python train.py --model="masked image model" --crop_scale_min=1 --encoder_mlp_ratio=3 --encoder_head_dim=64 --encoder_drop_path=0.15 --norm_pix_loss=true --decoder_layers=4 --orthogonalizer="polar_express" --max_grad_norm=5.0
Rows from block 6 of the encoder of a small masked image model, named by matrix and row number. Rows with one number belong to one neuron. Each number is 128 + 32 x the weight over its row's rms, rounded and kept within 0 to 255. All counts start at 0. Numbers have three digits each. After the name is the row's rms in percent of the matrix's.
Before each neuron's rows are labels from the 100 images, of 14976, where the neuron reaches its largest size: "top examples" is what is common among them; "colour at peak" is the nearest of a few named colours to the mean colour under the peak. Only what is clearly more common there than usual is listed. The data: regions of photos with short descriptions (Visual Genome).
# gate: MLP gate (encoder.blocks.6.mlp.gate.weight, 768x256), inputs 0-127
# fc1: MLP up (encoder.blocks.6.mlp.fc1.weight, 768x256), inputs 0-127
# fc2: MLP down (encoder.blocks.6.mlp.fc2.weight, 256x768, transposed), outputs 0-127

top examples: text has "red"
colour at peak: red
gate.200 098:128115110112108123097085124149152101114142127081127149105124147101152125185075103165090142058157196117111164103148134089115067071138136127130126152180132104127104133162152110155120064191159184134124140075152177129130087096142127170100092127107175139102113092125193158105128103210098158173135110166117117134099113146123098148142122141189164068130159077124177155135136164101148147181128
fc1.200 104:069195089166160133119183126118079151164145156120117089133110145104161146144093188110130125161160093108153121118135135108063138170155167104112118131152125088140166094123188125121154115095114129139133151098145144143135159116148102113104074193063176086182100139145134170109129131156138171070132102198113133120123105108172162162080085158157152090122100187118091096196112164131096142098113
fc2.200 036:155155096099107075098098132140058132153075205089087179085103128135161146128111164100117072116183040154174103149153180136089138126136125136127111129161111124099131131160152126109191112136151137103103120123123115106066127122143100125104147118100127110183135207096144152069209084131141148134145098123105120171137149126101120154078105136154159091123142178177116084122076117125118113119126

top examples: text has "sky"
colour at peak: cyan; blue
gate.506 092:133101118161080125127111096129096109041152101121125125119055129121106103126086092133137115167135128094156161117121105122137100159135133149088142132161117128108091179083113104156139104125121089101182014148120208150094087099210167113094152117138196122060104107163107153137064086126119073140109095054116121157141146092117117180154150163172126051195152141177111123129121180120110115108057
fc1.506 103:113106149101180108123131096113144117085088102074143101127097067176090131137069086136145114127149170126055177110160090117108120165121100112122159102136081158116119141097168079089068157128132113081090123122163151109109116137101193097123155149113094099141103152111105083127160161151124143139155097106168194094110121110104111111159123083132125124138153178168110155064136164144161080151106
fc2.506 018:112111145138157157110131170150156088072128098142107124114085103191143142140085115143099100129184163152104126128128111115137129184108124113111155114151136074162115175036174094141126141064168122157079097106137135106074090129157151093122200103147114129082101059136101114153225143208138127127124119140115110146069142098146137086136092092147174154154112196116142144075151168193139133135112

top examples: text has "blue"
colour at peak: blue
gate.28 102:113050161112157140169095144109132147148115144140118193197115095113128130144160077117144160079121142122143178174134141131123124100108095138126139145090084153088203123118126108112142162144162160096189135070097142118152087057177156103124128094110117163141151155115147112121100087094171080116154184093184147182074095152113156092132096101172137161159131082100161108144160052149158124116123
fc1.28 107:137097106183156127184118160124122160147116099112102164149100106107154105132055120096212082132143109165108118170103118184162134191105146103088103173100164170123154076070108152087101101173131062089087130068155141112117074122154153062178141114128182124158130147078167140135131169186088155148110075160108158165089134131141080153185080102141073111085085117097177092130079131134118105081182
fc2.28 112:115160109152147118098117125140161147132078075123108095104134127135093108157137208118077184117118121130148149156194068110098112082144151128134160086162081168106154133137072134092109167067108121163162090121100065126135131166147116176104140133152076103162128129136170103163080136157133072095142142144135141162105121078172174183197107106209096168087132112115144123127147136134137113084142

top examples: text has "blue"
colour at peak: blue
gate.215 095:171122105104065097128157171141105062187114113129158106137144160058117159143127093147154144086159163104108120140103097184103141139153106136196158138156158118167097202130105110141116148116188174123215116135143126150172141128133090131109104093138137171106092085157136164106114155087138090164195155094138107142144124118168133150120107130177145108136117142093153105113171055087119197124151
fc1.215 098:186157154088109135123098148119122090152133095179122150139120156083093175161109139171124102102151187136172062102081146141132097183131121143173188133185085174119115138165121200140142228117182156152165174125114159176165134091077109121108212093117136128138102096105133135092087095091132149170206126091090155133076161090085164132130097138126150136160115178099143108144142128146114126148139
fc2.215 094:107160130160050107112075162103086104180131170143125138111156140166146084152126120114156118055084132124138062149183174112151142175127119127118127133133156116156082075141123134131168135116075113116176142088122136141120161130168148087102141139144168077100134145145121098082101095108115125108118100135090161156132125146148179106113128146089096116136143139099112105163104119137137134122137

top examples: text has "blue"
colour at peak: white
gate.353 096:121109122120109084121193121128068099072187118127181166162172109193128106099170055162148107074138125051141137156110086089084121131149095129141113167164127130054105120170099126106165162176081127116163105141143093154122122116139185075069149147114107120131119147131136164100124146066135123110125161130150132192112084109110088201144104131159101100153129160132131103185124104127140101077143
fc1.353 097:145100048106188108201121146103128134149137156117140130106053088115081130158134124172120230141114134168125016125065141140157095133149178085186147061152154106151133138065116098122149025133121089101116096161138095092091135110146101089133126176133151168145135145160153094140167145162117121176166090134097160140111118118198135151130120135115116167171121092130134162149069130113101127170099
fc2.353 084:119081148181106078171194147178120100121107116087093181147168185181123151085118110141087161118155145112113091091159143139103108049131136100091151135144115176056086146179110172128082143155187121095115113129111098148136149128145091109110144159156113054139221137159115135077117192089136131136123176144162127177103123143128169166137187118170128131094112128109125157111156098138133092133070

top examples: text has "white"
colour at peak: pink; white
gate.625 099:152128210116165164157138083085116121078095110091166149117201123155167103142113109118135083161108126067159173153110077121143132104117096135145137118122127151106077174100060193165113119175116177138131086149161199185118073105146082093148136092159179182165129163170084150062191093155078111112103109167102077084152146109146155129176118126086121175117088175157072151119125135180166134150141
fc1.625 102:119041111086132083154109146150138147144130142184201120154080155080165079139092174147128157071144155091135139164117136134137144141124148112076107173079165146110096085109182116141118185153155118143083139148141162085114105112137189192100085118173100114152114142096155165135086149118151161081177148072181208131104139107118179127104162154165110135106088148109140093107159099160100121129130
fc2.625 145:138128167083140152100216147080144092111114142197121087150134161082161105126134104113130088122127120109115155138192114114189176139166098115160143103079134175167154116181126059185146131138132141160103135184150130100054124160146102158173073115125083169123124161098147110134114097069115116134132062132135091112173140126077160150166094165191109094086112109091077096101144128124054078146131

top examples: text has "sign"
colour at peak: pink
gate.530 109:142142140155101086079102123187132183111087155091107137123115113068149147105198137121120139117119112076117171124154086163167182174106079125067172134182121136080154135179179145120102127100087134117126167125134114084141107071091118144109131113119097099071171117174140147089174123167104117185061095132152106176189077123118105181118159093157070136095119150154170118148135191081154144151118
fc1.530 112:116131100131093066102149092101134068173155085089079136121114153177112102131105093237132091122117128161137152150129128095153121105104108141085075118138080092120204135103108141145111106164139101155132140140151141150142151132133171129090089163182136139170105141049185190132108144105189108091173151103114131098116106125141190181131117053142106152151138149106094160090167101145129121098112
fc2.530 156:212147156188111114210145104110060124137140162136131140130172122135196198111147115161077122142157115151078139171059164101197138141175159101089149161137148062160157103107113172091178100194118151136087179108126121149134158110151169165072122129143118125166099179111110091106170152112164116084134153158111109098098117121168166199124070149103147105123136150131111114167162024120132096152156