python train.py --encoder_arch="vit" --model="masked image model" --dataset="regions of photos with short descriptions (Visual Genome)" --train_examples=50862 --image_size=32 --crop_scale_min=1 --horizontal_flip=true --translate=0.06 --method="mae" --mask_ratio=0.75 --loss="mse" --encoder_norm="rmsnorm" --encoder_norm_position="pre" --encoder_activation="swiglu" --encoder_mlp_ratio=3 --encoder_head_dim=64 --encoder_fused_qkv=false --encoder_bias="none" --encoder_qk_norm=false --encoder_parallel_block=false --encoder_inner_norm=false --encoder_drop_path=0.15 --encoder_patch_size=[4, 4] --encoder_layers=12 --encoder_width=256 --encoder_positions="rope" --decoder_width=192 --norm_pix_loss=true --decoder_layers=4 --init="kaiming_normal" --residual_init="scaled_by_depth" --optimizer="normuon" --muon_scale="spectral" --lr=0.035 --momentum=0.9 --nesterov=true --orthogonalizer="polar_express" --adamw_lr_other_params=0.0027 --grad_clip=5.0 --steps=7900 --batch_size=192 --epochs=29.8 --lr_schedule="wsd" --decay_fraction=0.4 --final_lr_fraction=0.1 --warmup_steps=790 --weight_decay=0.01 --adamw_weight_decay_other_params=0
Rows from block 5 of the encoder of a small masked image model, named by matrix and row number. Rows with one number belong to one neuron. Each number is 128 + 24 x the weight over its row's rms, rounded and kept within 0 to 255. All counts start at 0. Numbers have three digits each. After the name is the row's rms in percent of the matrix's.
After each neuron's rows are labels from the 100 images, of 14976, where the neuron reaches its largest size: "colour at peak" is the nearest of a few named colours to the mean colour under the peak. Only what is clearly more common there than usual is listed. The data: regions of photos with short descriptions (Visual Genome).
# gate: MLP gate (encoder.blocks.5.mlp.gate.weight, 768x256), inputs 86-171
# fc1: MLP up (encoder.blocks.5.mlp.fc1.weight, 768x256), inputs 86-171
# fc2: MLP down (encoder.blocks.5.mlp.fc2.weight, 256x768, transposed), outputs 86-171

gate.518 103:104132103104155148119151153116128119144118159121082141144142119151116147133108126165068113100128112138131155109152168117167125128125126098102108124112104132109129138110152118138112173153112104100159102141114134102107154147085125078125203137063107139117091149
fc1.518 097:082182116144143151158133146126159130108119126146125120132144094129111152143143113123081103094153093123128180146123113110163134092130106132131117147135113104148130130107161128127094165138165152137145106128119140142100118120134125148145138135111104124119101130
fc2.518 139:129085115155138125140157125140106122095143112130135117074131102129111109145112071097080147154130150164130133100118121102172119122119097134158123137154107145124125139125111118136141122115176136135163126106108121152123107122153133148154125127104062111159136118
colour at peak: brown

gate.476 098:142143120133133157102119120151133130117163152101128140082200122124079173110130133115130141131122143167154101125114147180121168165085126147114115114097137145144136185132120149135118150142120098121119134196098107123140149184144136120136151145105123110178114093
fc1.476 087:083127140121091093151131118125113140129131129139151130156090132101158156155054114137122078116123150095166141142120124117133089108138132151115097148117117112113153097146136095137163123131153126119157089131132160164132133117154120115098109139142154119106150143
fc2.476 079:113156124115117120128123130165148185113129136075084126140161114100126129150155174107125122109118113149167157165102123109133138092129126110085123095103119116129146113159195155151113136146130119102134141135107143121167113104158159096143113101121183142120153142
colour at peak: grey

gate.472 088:129131165140127146082111150117136109131159150108109126113069088154152130121160117123106155135117153134128153112115131142126117165128104126137121121095170106138116151148158145171124124155081192123136075186131113141116103151144127159147133112140103149117100099
fc1.472 115:138107117139098103090109105102119121115136122104144129074129118118123161088132116121141117124141132069116156144104131069113113111094138140150113134120088116127147166170134136149155168123104079172137153132116133123111169148129143085107131103137129126148145146
fc2.472 037:135101129130140113099147129113126143098150115120141150116110102145134153100108130149153123119129105147107130110091121133155110128127159110156119094161132105106093141138133121101137178118135082170147152155117099122104168107141143114123128145117118134161170159
colour at peak: red

gate.579 097:122149111147106081160075158106113148146137149159103115183139154105136101132147150091149145089134127092105126146109156142065129117147129156128122137125117099163124124175152095114128163092111121120128121123133093164143119148138128105144146124115120088145139141
fc1.579 080:151135136164088106120133195138128156128145150127098131149127130075145128145131170115123131151113139116121140124137158129106142113145114106119142151126093135140149127110103091126114107121082127137130127103161069126132120117145128153130110141109128099123102129
fc2.579 091:155142097099149153138113106136109126124135127121119138133141122149163167125098119092120140140142122108093112104096140158103147182134128139175123137114124154144167116143082166103118103143118189144138133146131134082124132132101109168096126122127136126147127114
colour at peak: white

gate.542 104:107097139124106137171122127131152140116144150104158126167129127100108158169091149140097102155155139114099135139136138137140141152108140106108119143103108157169145144141103164122107132152103170174096149116135192090123141137110123122080140139088104134148124131
fc1.542 082:176064097122109134117117119132101118138149096152147099134120114111108123141141125052112130103157120143119134121110144148173148112124099090111120157105123118147112116154095102168135138105147149149069164117163124096123122116106091123139143171114165128128104103
fc2.542 038:137081081133114141142114155128125133176130122147112116111127103104096125176132102112145126109143131115126131111137142112198120115136128104135106108084111105121086118123149108143132154123163119110099174128171136109140123095147109093140081157126149163106107081
colour at peak: grey

gate.519 097:155113096130127133133150130061203156146112174134106129111096127141147106149131151145143106120151102076148189126145094130135127160118101091115132187164132119113106105120149131125159147170114132122118110167137138115144132135138133134151129120145096142109122123
fc1.519 084:124141111100104114141122135108166111097160124152113151111127113151088138144106111136081132138134123098133115122122127086133088178150144146136134110137153133097122137116083119097101100136154119102120068141147114127161132111118102162140145081126133178116169127
fc2.519 052:156158113105130115138069109123117139144105112118126143119104136140108142150110105162141127114152132139140110147124173121157115142169128136152114146171131162089118135118101163091113109133153095107103072131157109162111105126097099158085101116103105173109134123
colour at peak: green

gate.468 097:134123140122126154097161121146120119174117129093117137170115141128178141118105164174138128131111124065162133133130106144117150127128188144137102096142116110151144087057124144165130136165123090103125156163179142119101138156130132111123112127103100157156120088
fc1.468 090:115138128132134126105138099168178120121117186136132130120162126101106098128146100126103146106102101129082096113119135141092146141107126113123140138118137153094159131122136139167158106101116152110143119115114091173136139109135101143119137095130168091154111141
fc2.468 061:132153110095127166118135149105160137139141136117120145114133104107139144118128106103114120144160080128157148108123173144143114151153117063143136120126122180098117133161114091133179094097156146141121107135117087134139122086103140124149150183097128143124128124
colour at peak: grey

gate.320 104:150127127131133083139121132117108139166110150086154195142141097135168144125125150080132063060083111132155123153150120147110156085120148143128067104138124127114099133112099107112127161135107119152121102102129136157161158125139127150138120154120161147164175150
fc1.320 091:155156136120140139143158128109129161137136141141117140141117128060158127097145149135080103112145152074092096187146123142129129134141133096168123109141155118129136101159103103108128112135128107138139131151105088153133091100126109138093141088116148134099092135
fc2.320 092:108160124135087132095110145147142131121172146122122153118134067135147148128167139118108118114145086079088077118150102119128109153151152139126170092091136171108096145160136110104172113093158127148099156135138112117137126134133153114126120120096164124134126113
colour at peak: cyan

gate.732 103:143148135125138135132118141127140130094133128111116123105089086129130123122116136132087161127138157102128081155084111172088132149154081166118163093108104137097149104206147109117092133116082140116139110123116109085134123149180122125107153116148100083118137103
fc1.732 088:153127125101114166117089125108153139081185116124114127090109129119129185119106152124131169148158113124089118131122163149085130159110154132103155109143122139134125086139095103114079139148128112132132137131144144135104123132156088103153163125101108088177150147
fc2.732 045:145101145135088143122097100105115116188158102107104138116119144127119158145109146111113162149117136128117136112138154143155136138132151083126126166120105145140175119107094120122069114125101140148142134120126131093070113120130113126134105122126127120150078111
colour at peak: blue

gate.239 097:152114129155132082107144133170142107111151100150144135128104107149058145120153107115143143126105147122109112179081158124082172168178166116145174104143124127143178144109123117128160143128160101127086139131163154119120150098173104098134131126117143117157121132
fc1.239 087:128155164172151119135139167152089110057130084099109141152128136139082118126142083125104142151090133153087146125124140130152130089162116110139120117144110127113150117139160162102153099161142164119112142147130133150124150130147164106174138141180149156116088137
fc2.239 077:159121116134104094125117145147132118117199116114134138136148159130132169123106173115115096100111144158111177118122140087174115111138109170142118147133154129116117105119137147157163101116116142132140094137073149166108154162129138094117143147129157159106144129
colour at peak: red

gate.304 094:139158147123117177078102129141123175177137121132075174155102178124109091115101135131112146135096113145135112100146126147141161129127117093138108128133176128175117099151122133112127142114125111115118127116115140118131192091167129117134127124136120121132098090
fc1.304 097:142152122143101150073148131150155119113157100111152103108127114149120121100163150162158152147127136177102154142121119181141144120086101105133129097104103180139108139128161164107119088142127115157131168138129138140134138076129069121142128138132156151086119119
fc2.304 060:127140109127090115162160169166122150143100108089149119146105116120128149105129122156110136151166125154106150136141163146146112128139141093153126121150166116093134154139119144094083121177075087123100142127145133124137137076158113133168130069128118087118161153
colour at peak: orange

gate.539 095:127106148093175126095125068087165129112140111126122135112128126142192176101129105116173150100155108143113158123135183090130084091120156092095159155119123136109157159177147101184096117128106171122162119162137170136111105160153137136099136154121117105159151139
fc1.539 089:129174123088108091142100117122182142122109098104156123137102103140150136153106066102150104096153095156139126102141130083166138124113148094073110132170109131121122122169106125176099132146141116093100106145145144124168139162134157113169167134124129098095146154
fc2.539 074:127116148126146110133097136119090134137114115105145073141151123132139121121084117129111121122109176133154115139104095116164112131138162144112132117105172152131141140133124123160140137118117110106084176129151111097133127145123111088139122152121145156135185093
colour at peak: white; pink

gate.399 106:163088150119142118143153131161114101145117116107087115136143150099093126084156158106108159158103120141059128128118144145103162142138149114154145143126107168100097108093128154126143126160132156115135131126117137095181133107143143119114153146136141160123145127
fc1.399 091:132208151095091109114099136115173130130149128131147123114087153130118077134122123134120119147138146131171150145148104116099142084134150120128133140129123112153151120138163115084097138134112083115142137119136165107095109154135155141148080138159121140162149136
fc2.399 120:109098121112104155123140076134077115180087120123100085130108138136142175081139105135061127091150074116152090110127139113140142131160114102118129149135129140115159141118088144163120145124122116131157133178102161111116122099096121117127105106115146102110119091
colour at peak: brown; black

gate.287 097:096116142112158140125112105156141127102106125101137133131118137145116117141127125111138125109093104116144136165135134111127128101117110102116159114129142136072138145162132140096094136138171139124130158122114149140121158125147127157114155122168158105104156135
fc1.287 092:164153120094143104124114138164117134120110199129116136096154105138111153125151135151119149085154099122139101128093138152141124142099127126134183113146088098113091157095156158157115130129142147121148073150129101145162148108134129148111107091112116147085163135
fc2.287 066:138133107101117125110147181121162163113105147142105135133074147136140114143113130114109125134162131099088122119090114139088113115113111112121135124115126095076107130123115126098141139186150138104134152164100182130127154151108126121110113159114127133117135085
colour at peak: black

gate.294 092:088178125142092103149161103149155127145114135096098115147117132139108158088136107153150123104110100134131138114110177123111097106127145177177135119114114142119144086131158057103120143100179146139119168116174135143099147139110098112161141118093125168134140132
fc1.294 093:141130124136114166143145129118137121154176149141103096120141123160149102162119120089129075111133150109174121154146076118159171120133140078082130093131161137176147148129148157109140147118113145122089110133107130119155127125110185192180142120120146140113109104
fc2.294 054:086171129085128143133148133163174141107145111139123167114178111112091123112159110159137112095115118156146108118121086133146172115138147138117105133081146124151098149103172113123107144101122127132116145126128127140102114172095128142119120138083120101141132151
colour at peak: black

gate.545 105:165047142134157127072134111170143128123148125118104151140116103150125183117110124146173098141108129086121118113081126140138166125128160148114148115100149151085106121153136127123140165129123134156144120138126132136116125150145124124094124157094157120119157174
fc1.545 091:178195165106120131157129156070097156187115126164117095142126080096149132101150142120142139106176109140170128168096102151160084121118127103068095102123107128153144109091144129062107106128135103117134124091095092159111073126141100118113132094154146127157143120
fc2.545 151:127118091123119109120130104147109130136121147079111094160104128157117073141152152114088122113138098149129145137147155096129139127146099148126094076148073097119114134117169140129171128124122097146133121100087161126127086124123150097124124145097129131075120145
colour at peak: blue

gate.265 097:089120157104141119151171132125126085144116105144136134161160114131131109126148128077115143110121138150154140148148162154159105137146166143098111108141118103110126097142140107152141102138176128131110140077159104112126160089180133149131155133135112115100115153
fc1.265 088:131142140115140101138082172131166134152126081091130137170092171148133145105095143150130150124175110139166119141100105161098107080170153114136091129168123153111148095152117101128104099120093134129114102106117101138140090110124118117135091155142126149084124118
fc2.265 051:105083114119117101141099116088133130131152079090139111106104138104126123108079143132102132111127127157151174108096129148110115106166135077130153144113130150142133110171144137114139093104112146139139103086162096127105117147123130136147124185151105114128124125
colour at peak: white

gate.681 105:152124065139158161144158137169138163098123112144133147117137110071149152107138123121181112103172114140146108113111117110132151140095069117141138164135181111137116103122120105178151165077153153086151157162170146169075122120158138098121163160138129108087130110
fc1.681 091:154136084149151129156098120125134164115121144132133168116130152133141134095151151163155112142163121107132098150161095154117146132096089144130131172110186146139135150121116152154172136104164125087193136151165106120111134126153124093101155180123154091095103094
fc2.681 112:135145170153123142151139144128129134109123129162161130146147141137144109136141072076121113115147100135078149139150114097178080125102168124161147121104152162123110149152090109098143117109125095139114137136135130142093114144151124122144176130100132104130131153
colour at peak: pink

gate.338 105:164154116131156122086092103115087141127111153143129119162108105145085137153123123148144102102106111157191104125108152118090135118180145100090087118101108124107145116113168157146094115167140125147125133118098139141109156148139145145175102123094130139164166139
fc1.338 098:121118174159121139103142147144142145117132125157141164092147189092146094084103135113107131119151128102074095123162106177157119162091121145152175127148171124162092142152130099127124140092132105079133105137079101107126130114091089085123160111144111113093068099
fc2.338 121:120166134113139127122120093109169133179162118098119126092140128143107154160137126145125119113082085129125134125145147132136154145192155128132173163132148133099067150109136096137132158140157142149150083099116160133153119156145089092151148136120151107097157132
colour at peak: cyan

gate.122 111:130157140088078102115130139098151142129128128095135095081101110134156159157093151114149100138125071118134186117139134133168129141132146133135117085164103140063094191126121127151144100150087100170102125147145154133151122146126119135145097133160159118117161130
fc1.122 100:129079126152169153085109103158138109125159129168116153188156186136074119087178127127126136125104180126159116139116134101115159101108140119125141132103171119167154118134132142106106111104175165089161117147112106162131119118136139115107132127109094144128146120
fc2.122 168:108144114144124163143130123148129139137154139113102111145157117076162117117149139143082146115177103101135145162147096129149119130112128103107151150135145080130127104098133152097134165095126117104137138097125133156143125116102126075127131140112137099119117084
colour at peak: white; pink

gate.599 099:155165147133085114140104134091154092111131111091078093131127106144145124162137144125145107115124107112123130127134147137099145108143128140118103113150120083129075109131105130143114158171105107170106142075120160110150150128155115139123119133121149105113144139
fc1.599 092:157101133124145101145154119109152144165193147142144150127077120122112121132128114152135139166179116126105120138107135090146070138113145134118160143102107166110146145112116108080119116096144072120156138142141090134096136089144088118124172129169107124093076103
fc2.599 113:120106141121128148124142113121200171123128096096159127140153108161100112101132141174133145141142093086119125106152113120149081168146148123141097169118158169136096139105122125107159101145115148154103128098117101145153129161111137134124105116096140132079100138
colour at peak: cyan

gate.464 099:126155095108117140183123100085125149101125085136146121127162133092115176136125134146133149144111105124085111139126132154130143133153144120097142138135165151112116093092096092128147168154107104156118130133116139149116173141172125113080140103135134115211110133
fc1.464 086:121110148110147128117116138152141147145147148108156121141087112154165112109157083109134080123151145143147175138150118110117114090118125152160151128106097134122093127137146157126127115106155148095152142131151106139124083135108136161135134121093113124059120148
fc2.464 125:115133156121135133169114099143092099108131101122135141110152104139129116147169110175137155121119085133150130125128149156123146169137114115099123145151145177108139106078105099146155196143111107144129109150120166124169172174113115123089150136126104128182145108
colour at peak: grey

gate.727 095:127152092138093135109119112166144145119166136112128158166152107132133124135126149145086104124127136141133120163136124080150098146158133157129115158109132094154109105172108102126145133101172132196158068155191119184150105151129133105162129166109087125124110120
fc1.727 099:150140155125125151101125163132150099119134157142137129132123135085119171120106136139097112126161107094119154135130143103104118095101131107105128137139094149093122139141145144144180156118111113152076113093073156114116165142108113118093156130128117137144138089
fc2.727 024:154141144096128117119149165125136117097140172114159114144103144110109141126112122111112088130132138092167154112141130103143108116111139117107108124120108127085103138120151107116180132115143137148105100107089114115104168143165129161134155147113104166133108083
colour at peak: white; pink

gate.219 107:123162140159142105167071121114149107124108146174131107142116133149141165128115153136139092109146119162149155134130111139086153117146121148083142135114162143140149110121106135154120113147066072150102166154121113106141114163144115106145121139144090107132148152
fc1.219 090:113093140077132152112135153150141168114114107088093166139153130123145124113141159137112119110141122155124129157100118144149104151137135113145113096107102116123107134089158126077093151119162152106163138109081112173134109066138148173091130130125148139082099147
fc2.219 132:112121163184147121130116112149153092121140145214109159165089105144145147117139155112095148113116147142144116133126110145131116116157133144134114122173130105083152096112145143140130127105127091176117130168119130152118165150169115127138117139145102155137108114
colour at peak: grey

gate.374 108:148124129157099128142113100157132125104126110143128100132120165175114073131111150099132160089150130122144118120159114109103106097142141141128150155117141138107078125122104092153114165076155139156132161072154147162101166092093112132138166145139131076110122102
fc1.374 094:171174132166086115149144134132128143123097097123100100123128137172117103130118191108143144111153109138150139104187107115119042106088115144165133150141150107133100130121106113112132166151149156164147163091130119182092139113112117149168169126095120095113125103
fc2.374 116:124124087121134135136126110108127117110134146112092107179132114172148148130145139126122103119097166135129129114118158116131146118127131127108137130111105119162157174107157120132152133142087107179085116144105186106107143112129105124149097173105125142142078100
colour at peak: white

gate.578 096:118142118095121098109132133164113134134143102127135100098156143165075111099158153132144182133153117109113134140116101166150135128180149127148113087132118136139149150151149143137091149117126141130081188166146087108120146145128092140146149077158112098142158156
fc1.578 097:162128147139156141165107124139128121113150120101113111132127108118126180159095081098124119118102140136114078166126142122098109164121118118123123134102145143099113130122107112133132129132113105114151084152128158126112103134156184124112104166100159138119073102
fc2.578 101:149077180135140149127150137145088126141127118105104105097074119118129160159097079151146157100088099104114159139100113118111188100088150109128150106136106156170117109078121150142129115144142134127137124102131121117162083128138144161138077123124109107096135131
colour at peak: red

gate.37 102:086150085140162126138102121161154150091123146118112108140114126137144106097102146163160141096129139154079147173129143102154139124152183133113146177117128127128107115175076115134084122106091141087154106115119099109115111123132166180132141139169120175119134137
fc1.37 091:114129101115148114115135092170138149093100121130167072144143139137141107100122162144185114132109117154078134195123155116164119142148165118111161135123127103137108138161129080136106141142130144078158106149104129136125095154143183164136171142122117152121152127
fc2.37 106:177085145129152081117108147102140104146143133117157131151101138121157143085107144102091136128077123101135108096092076125113175120100104174137121118113140142136113153109120095164106143116078126133119151105158099117163148100099104067129133122139132127122132137
colour at peak: brown

gate.387 107:165127112121142158132102094129107101148155086103138116111121168172092143174147135162135166130194098097113126123139119102168090095102127138110134147078144115113100129103151068156122111123135175142108137143111149112121106172148101100143121120112091097133082083
fc1.387 090:147128131143080108151107144127099106155121123116164110078139150159086145154155145136145142102184096105117128111112104095110097075080117144142147117112147087139106126094135130119134077133156168125090150189125187142092109159146109085128140110108086119102097118
fc2.387 106:123173127112080133110123149117126105129106166118082145096154106128133126126116144137115153132113131134126114137103123146133116171080136122090120155121130151137173127106109119097119087131104102114138118152119123116125135103152113111138148158191101128119127175
colour at peak: blue

gate.481 100:117122114130133143123137144100127110155113047170125175174127137148110126145117167104156088105131139086150155154138117158123128112130140167178099130093114142131132118176161155112158121124140074135118083114169128144143127120105126106132115127080124145152160115
fc1.481 110:134118108162094154134137138145134136140108073141125116166111095167097162153139165094186102108105144120133163126135135124110163134142123169162102124105133128153125110135119115068105132121154117129122094121200142115142121144109126101148106151130167149145142154
fc2.481 042:139131085162103150150134137155097148153145101123111118170122127141119176123110152129165170127179171095122129119114125133084138138090131175138133083140118081120139100135122102099088109174123130142129107130182138163149119115109138160124095153101135153139155127
colour at peak: blue; cyan

gate.409 101:106133141134128116113125139118131109146120112079106094089158124144113156153152122080128158143148132107134134182108093149158110100095181133120153120090139102128147137146149083133125124121132140093154093129139148126154107133083123105082107113105134123140107115
fc1.409 092:127121113147143119160156155144099104143159144072092143085123147112120130130123134164129102170138154160130158107162126115141112101122149122127129100162088126121110143117093118127143109119138104196086186093110096142097126139128101111154105146145129124142111180
fc2.409 125:153103154111133091114124105151160132150143096132081140192137131124103163125153113104117136151158154135116081136125111173135122127100125174110104122173102116159101122128134168101139142172133123177148145136120150101154129084134138135081131159122127179162147139
colour at peak: brown

gate.536 101:147161100132159109085148079111196152140103109149120120097125138133138126139137142125119149150148142170118139133122143139175100148104110161109131146155162138149135107109120095128087144114057144122112162093113099143118117112108146139156162132096138111132113099
fc1.536 087:145159118120139114104171105126139162139106090183097072093124153111133117152152155152121162139177092157113134121097137137143125127101121172085133145159160143165149098129099097123097113119103147111086144076121098118141149144089164114133149123094125090138120091
fc2.536 120:126124111136099151166149130087127148112114093113119153123119142099115120152151134115149158125102133111097130108137154122119135109116125106143173136142158128156132112086128080120131121132096066106115137128139152133112090091111130135167145115162116125158146122
colour at peak: black

gate.406 100:174102107108135135129119124124165153156159149150126107122094116116146144106142140146129140110090174125149093106123101136171106121145075139141144101147092128133184157126135106133144113127130151105155162113082120111108144121140091107092169129148146146126176094
fc1.406 112:127109141161151124134112109120156122099141154112126094150133145105137152082125119159114107121097138123101170160148160098100102131109103134104161097126094123129182136129138136177155111166125093155164102153105139176107104132140130118129118085141135094170136107
fc2.406 042:108134128136109097147128120136121089114123089106147119125151103114135161074143111163073107148104138143142153156134135106118156151135074087128137108149113112141112110127066147136155092143080134148169128133138152145142143101142091146135112150105150165161121102
colour at peak: grey

gate.586 102:141134096152198121134113173106095082110107170069119118146093113135159150128149154148158162114115111118137110160152133114125136128140141117085105091136139129086173161130157150134135122146065111135115147117120115126100104126098166165148154122141139139127150090
fc1.586 088:130123134133150108109094152122134104110110154095114144147123112144167159121141159127163146130119128140113135177156133070155069101157127136108106090132098123081133150129146169135163113143118109136137131101111138133105099151124138158147167152127157136120138090
fc2.586 135:160148159126113095149142119154131131119088127176110094114065116109148072093098108127143100147161128167168142104093140120115104174128132133155125123126134122126108101133142161108087136171134156142131112143141098155120100122149174126128151129132167117159114189
colour at peak: pink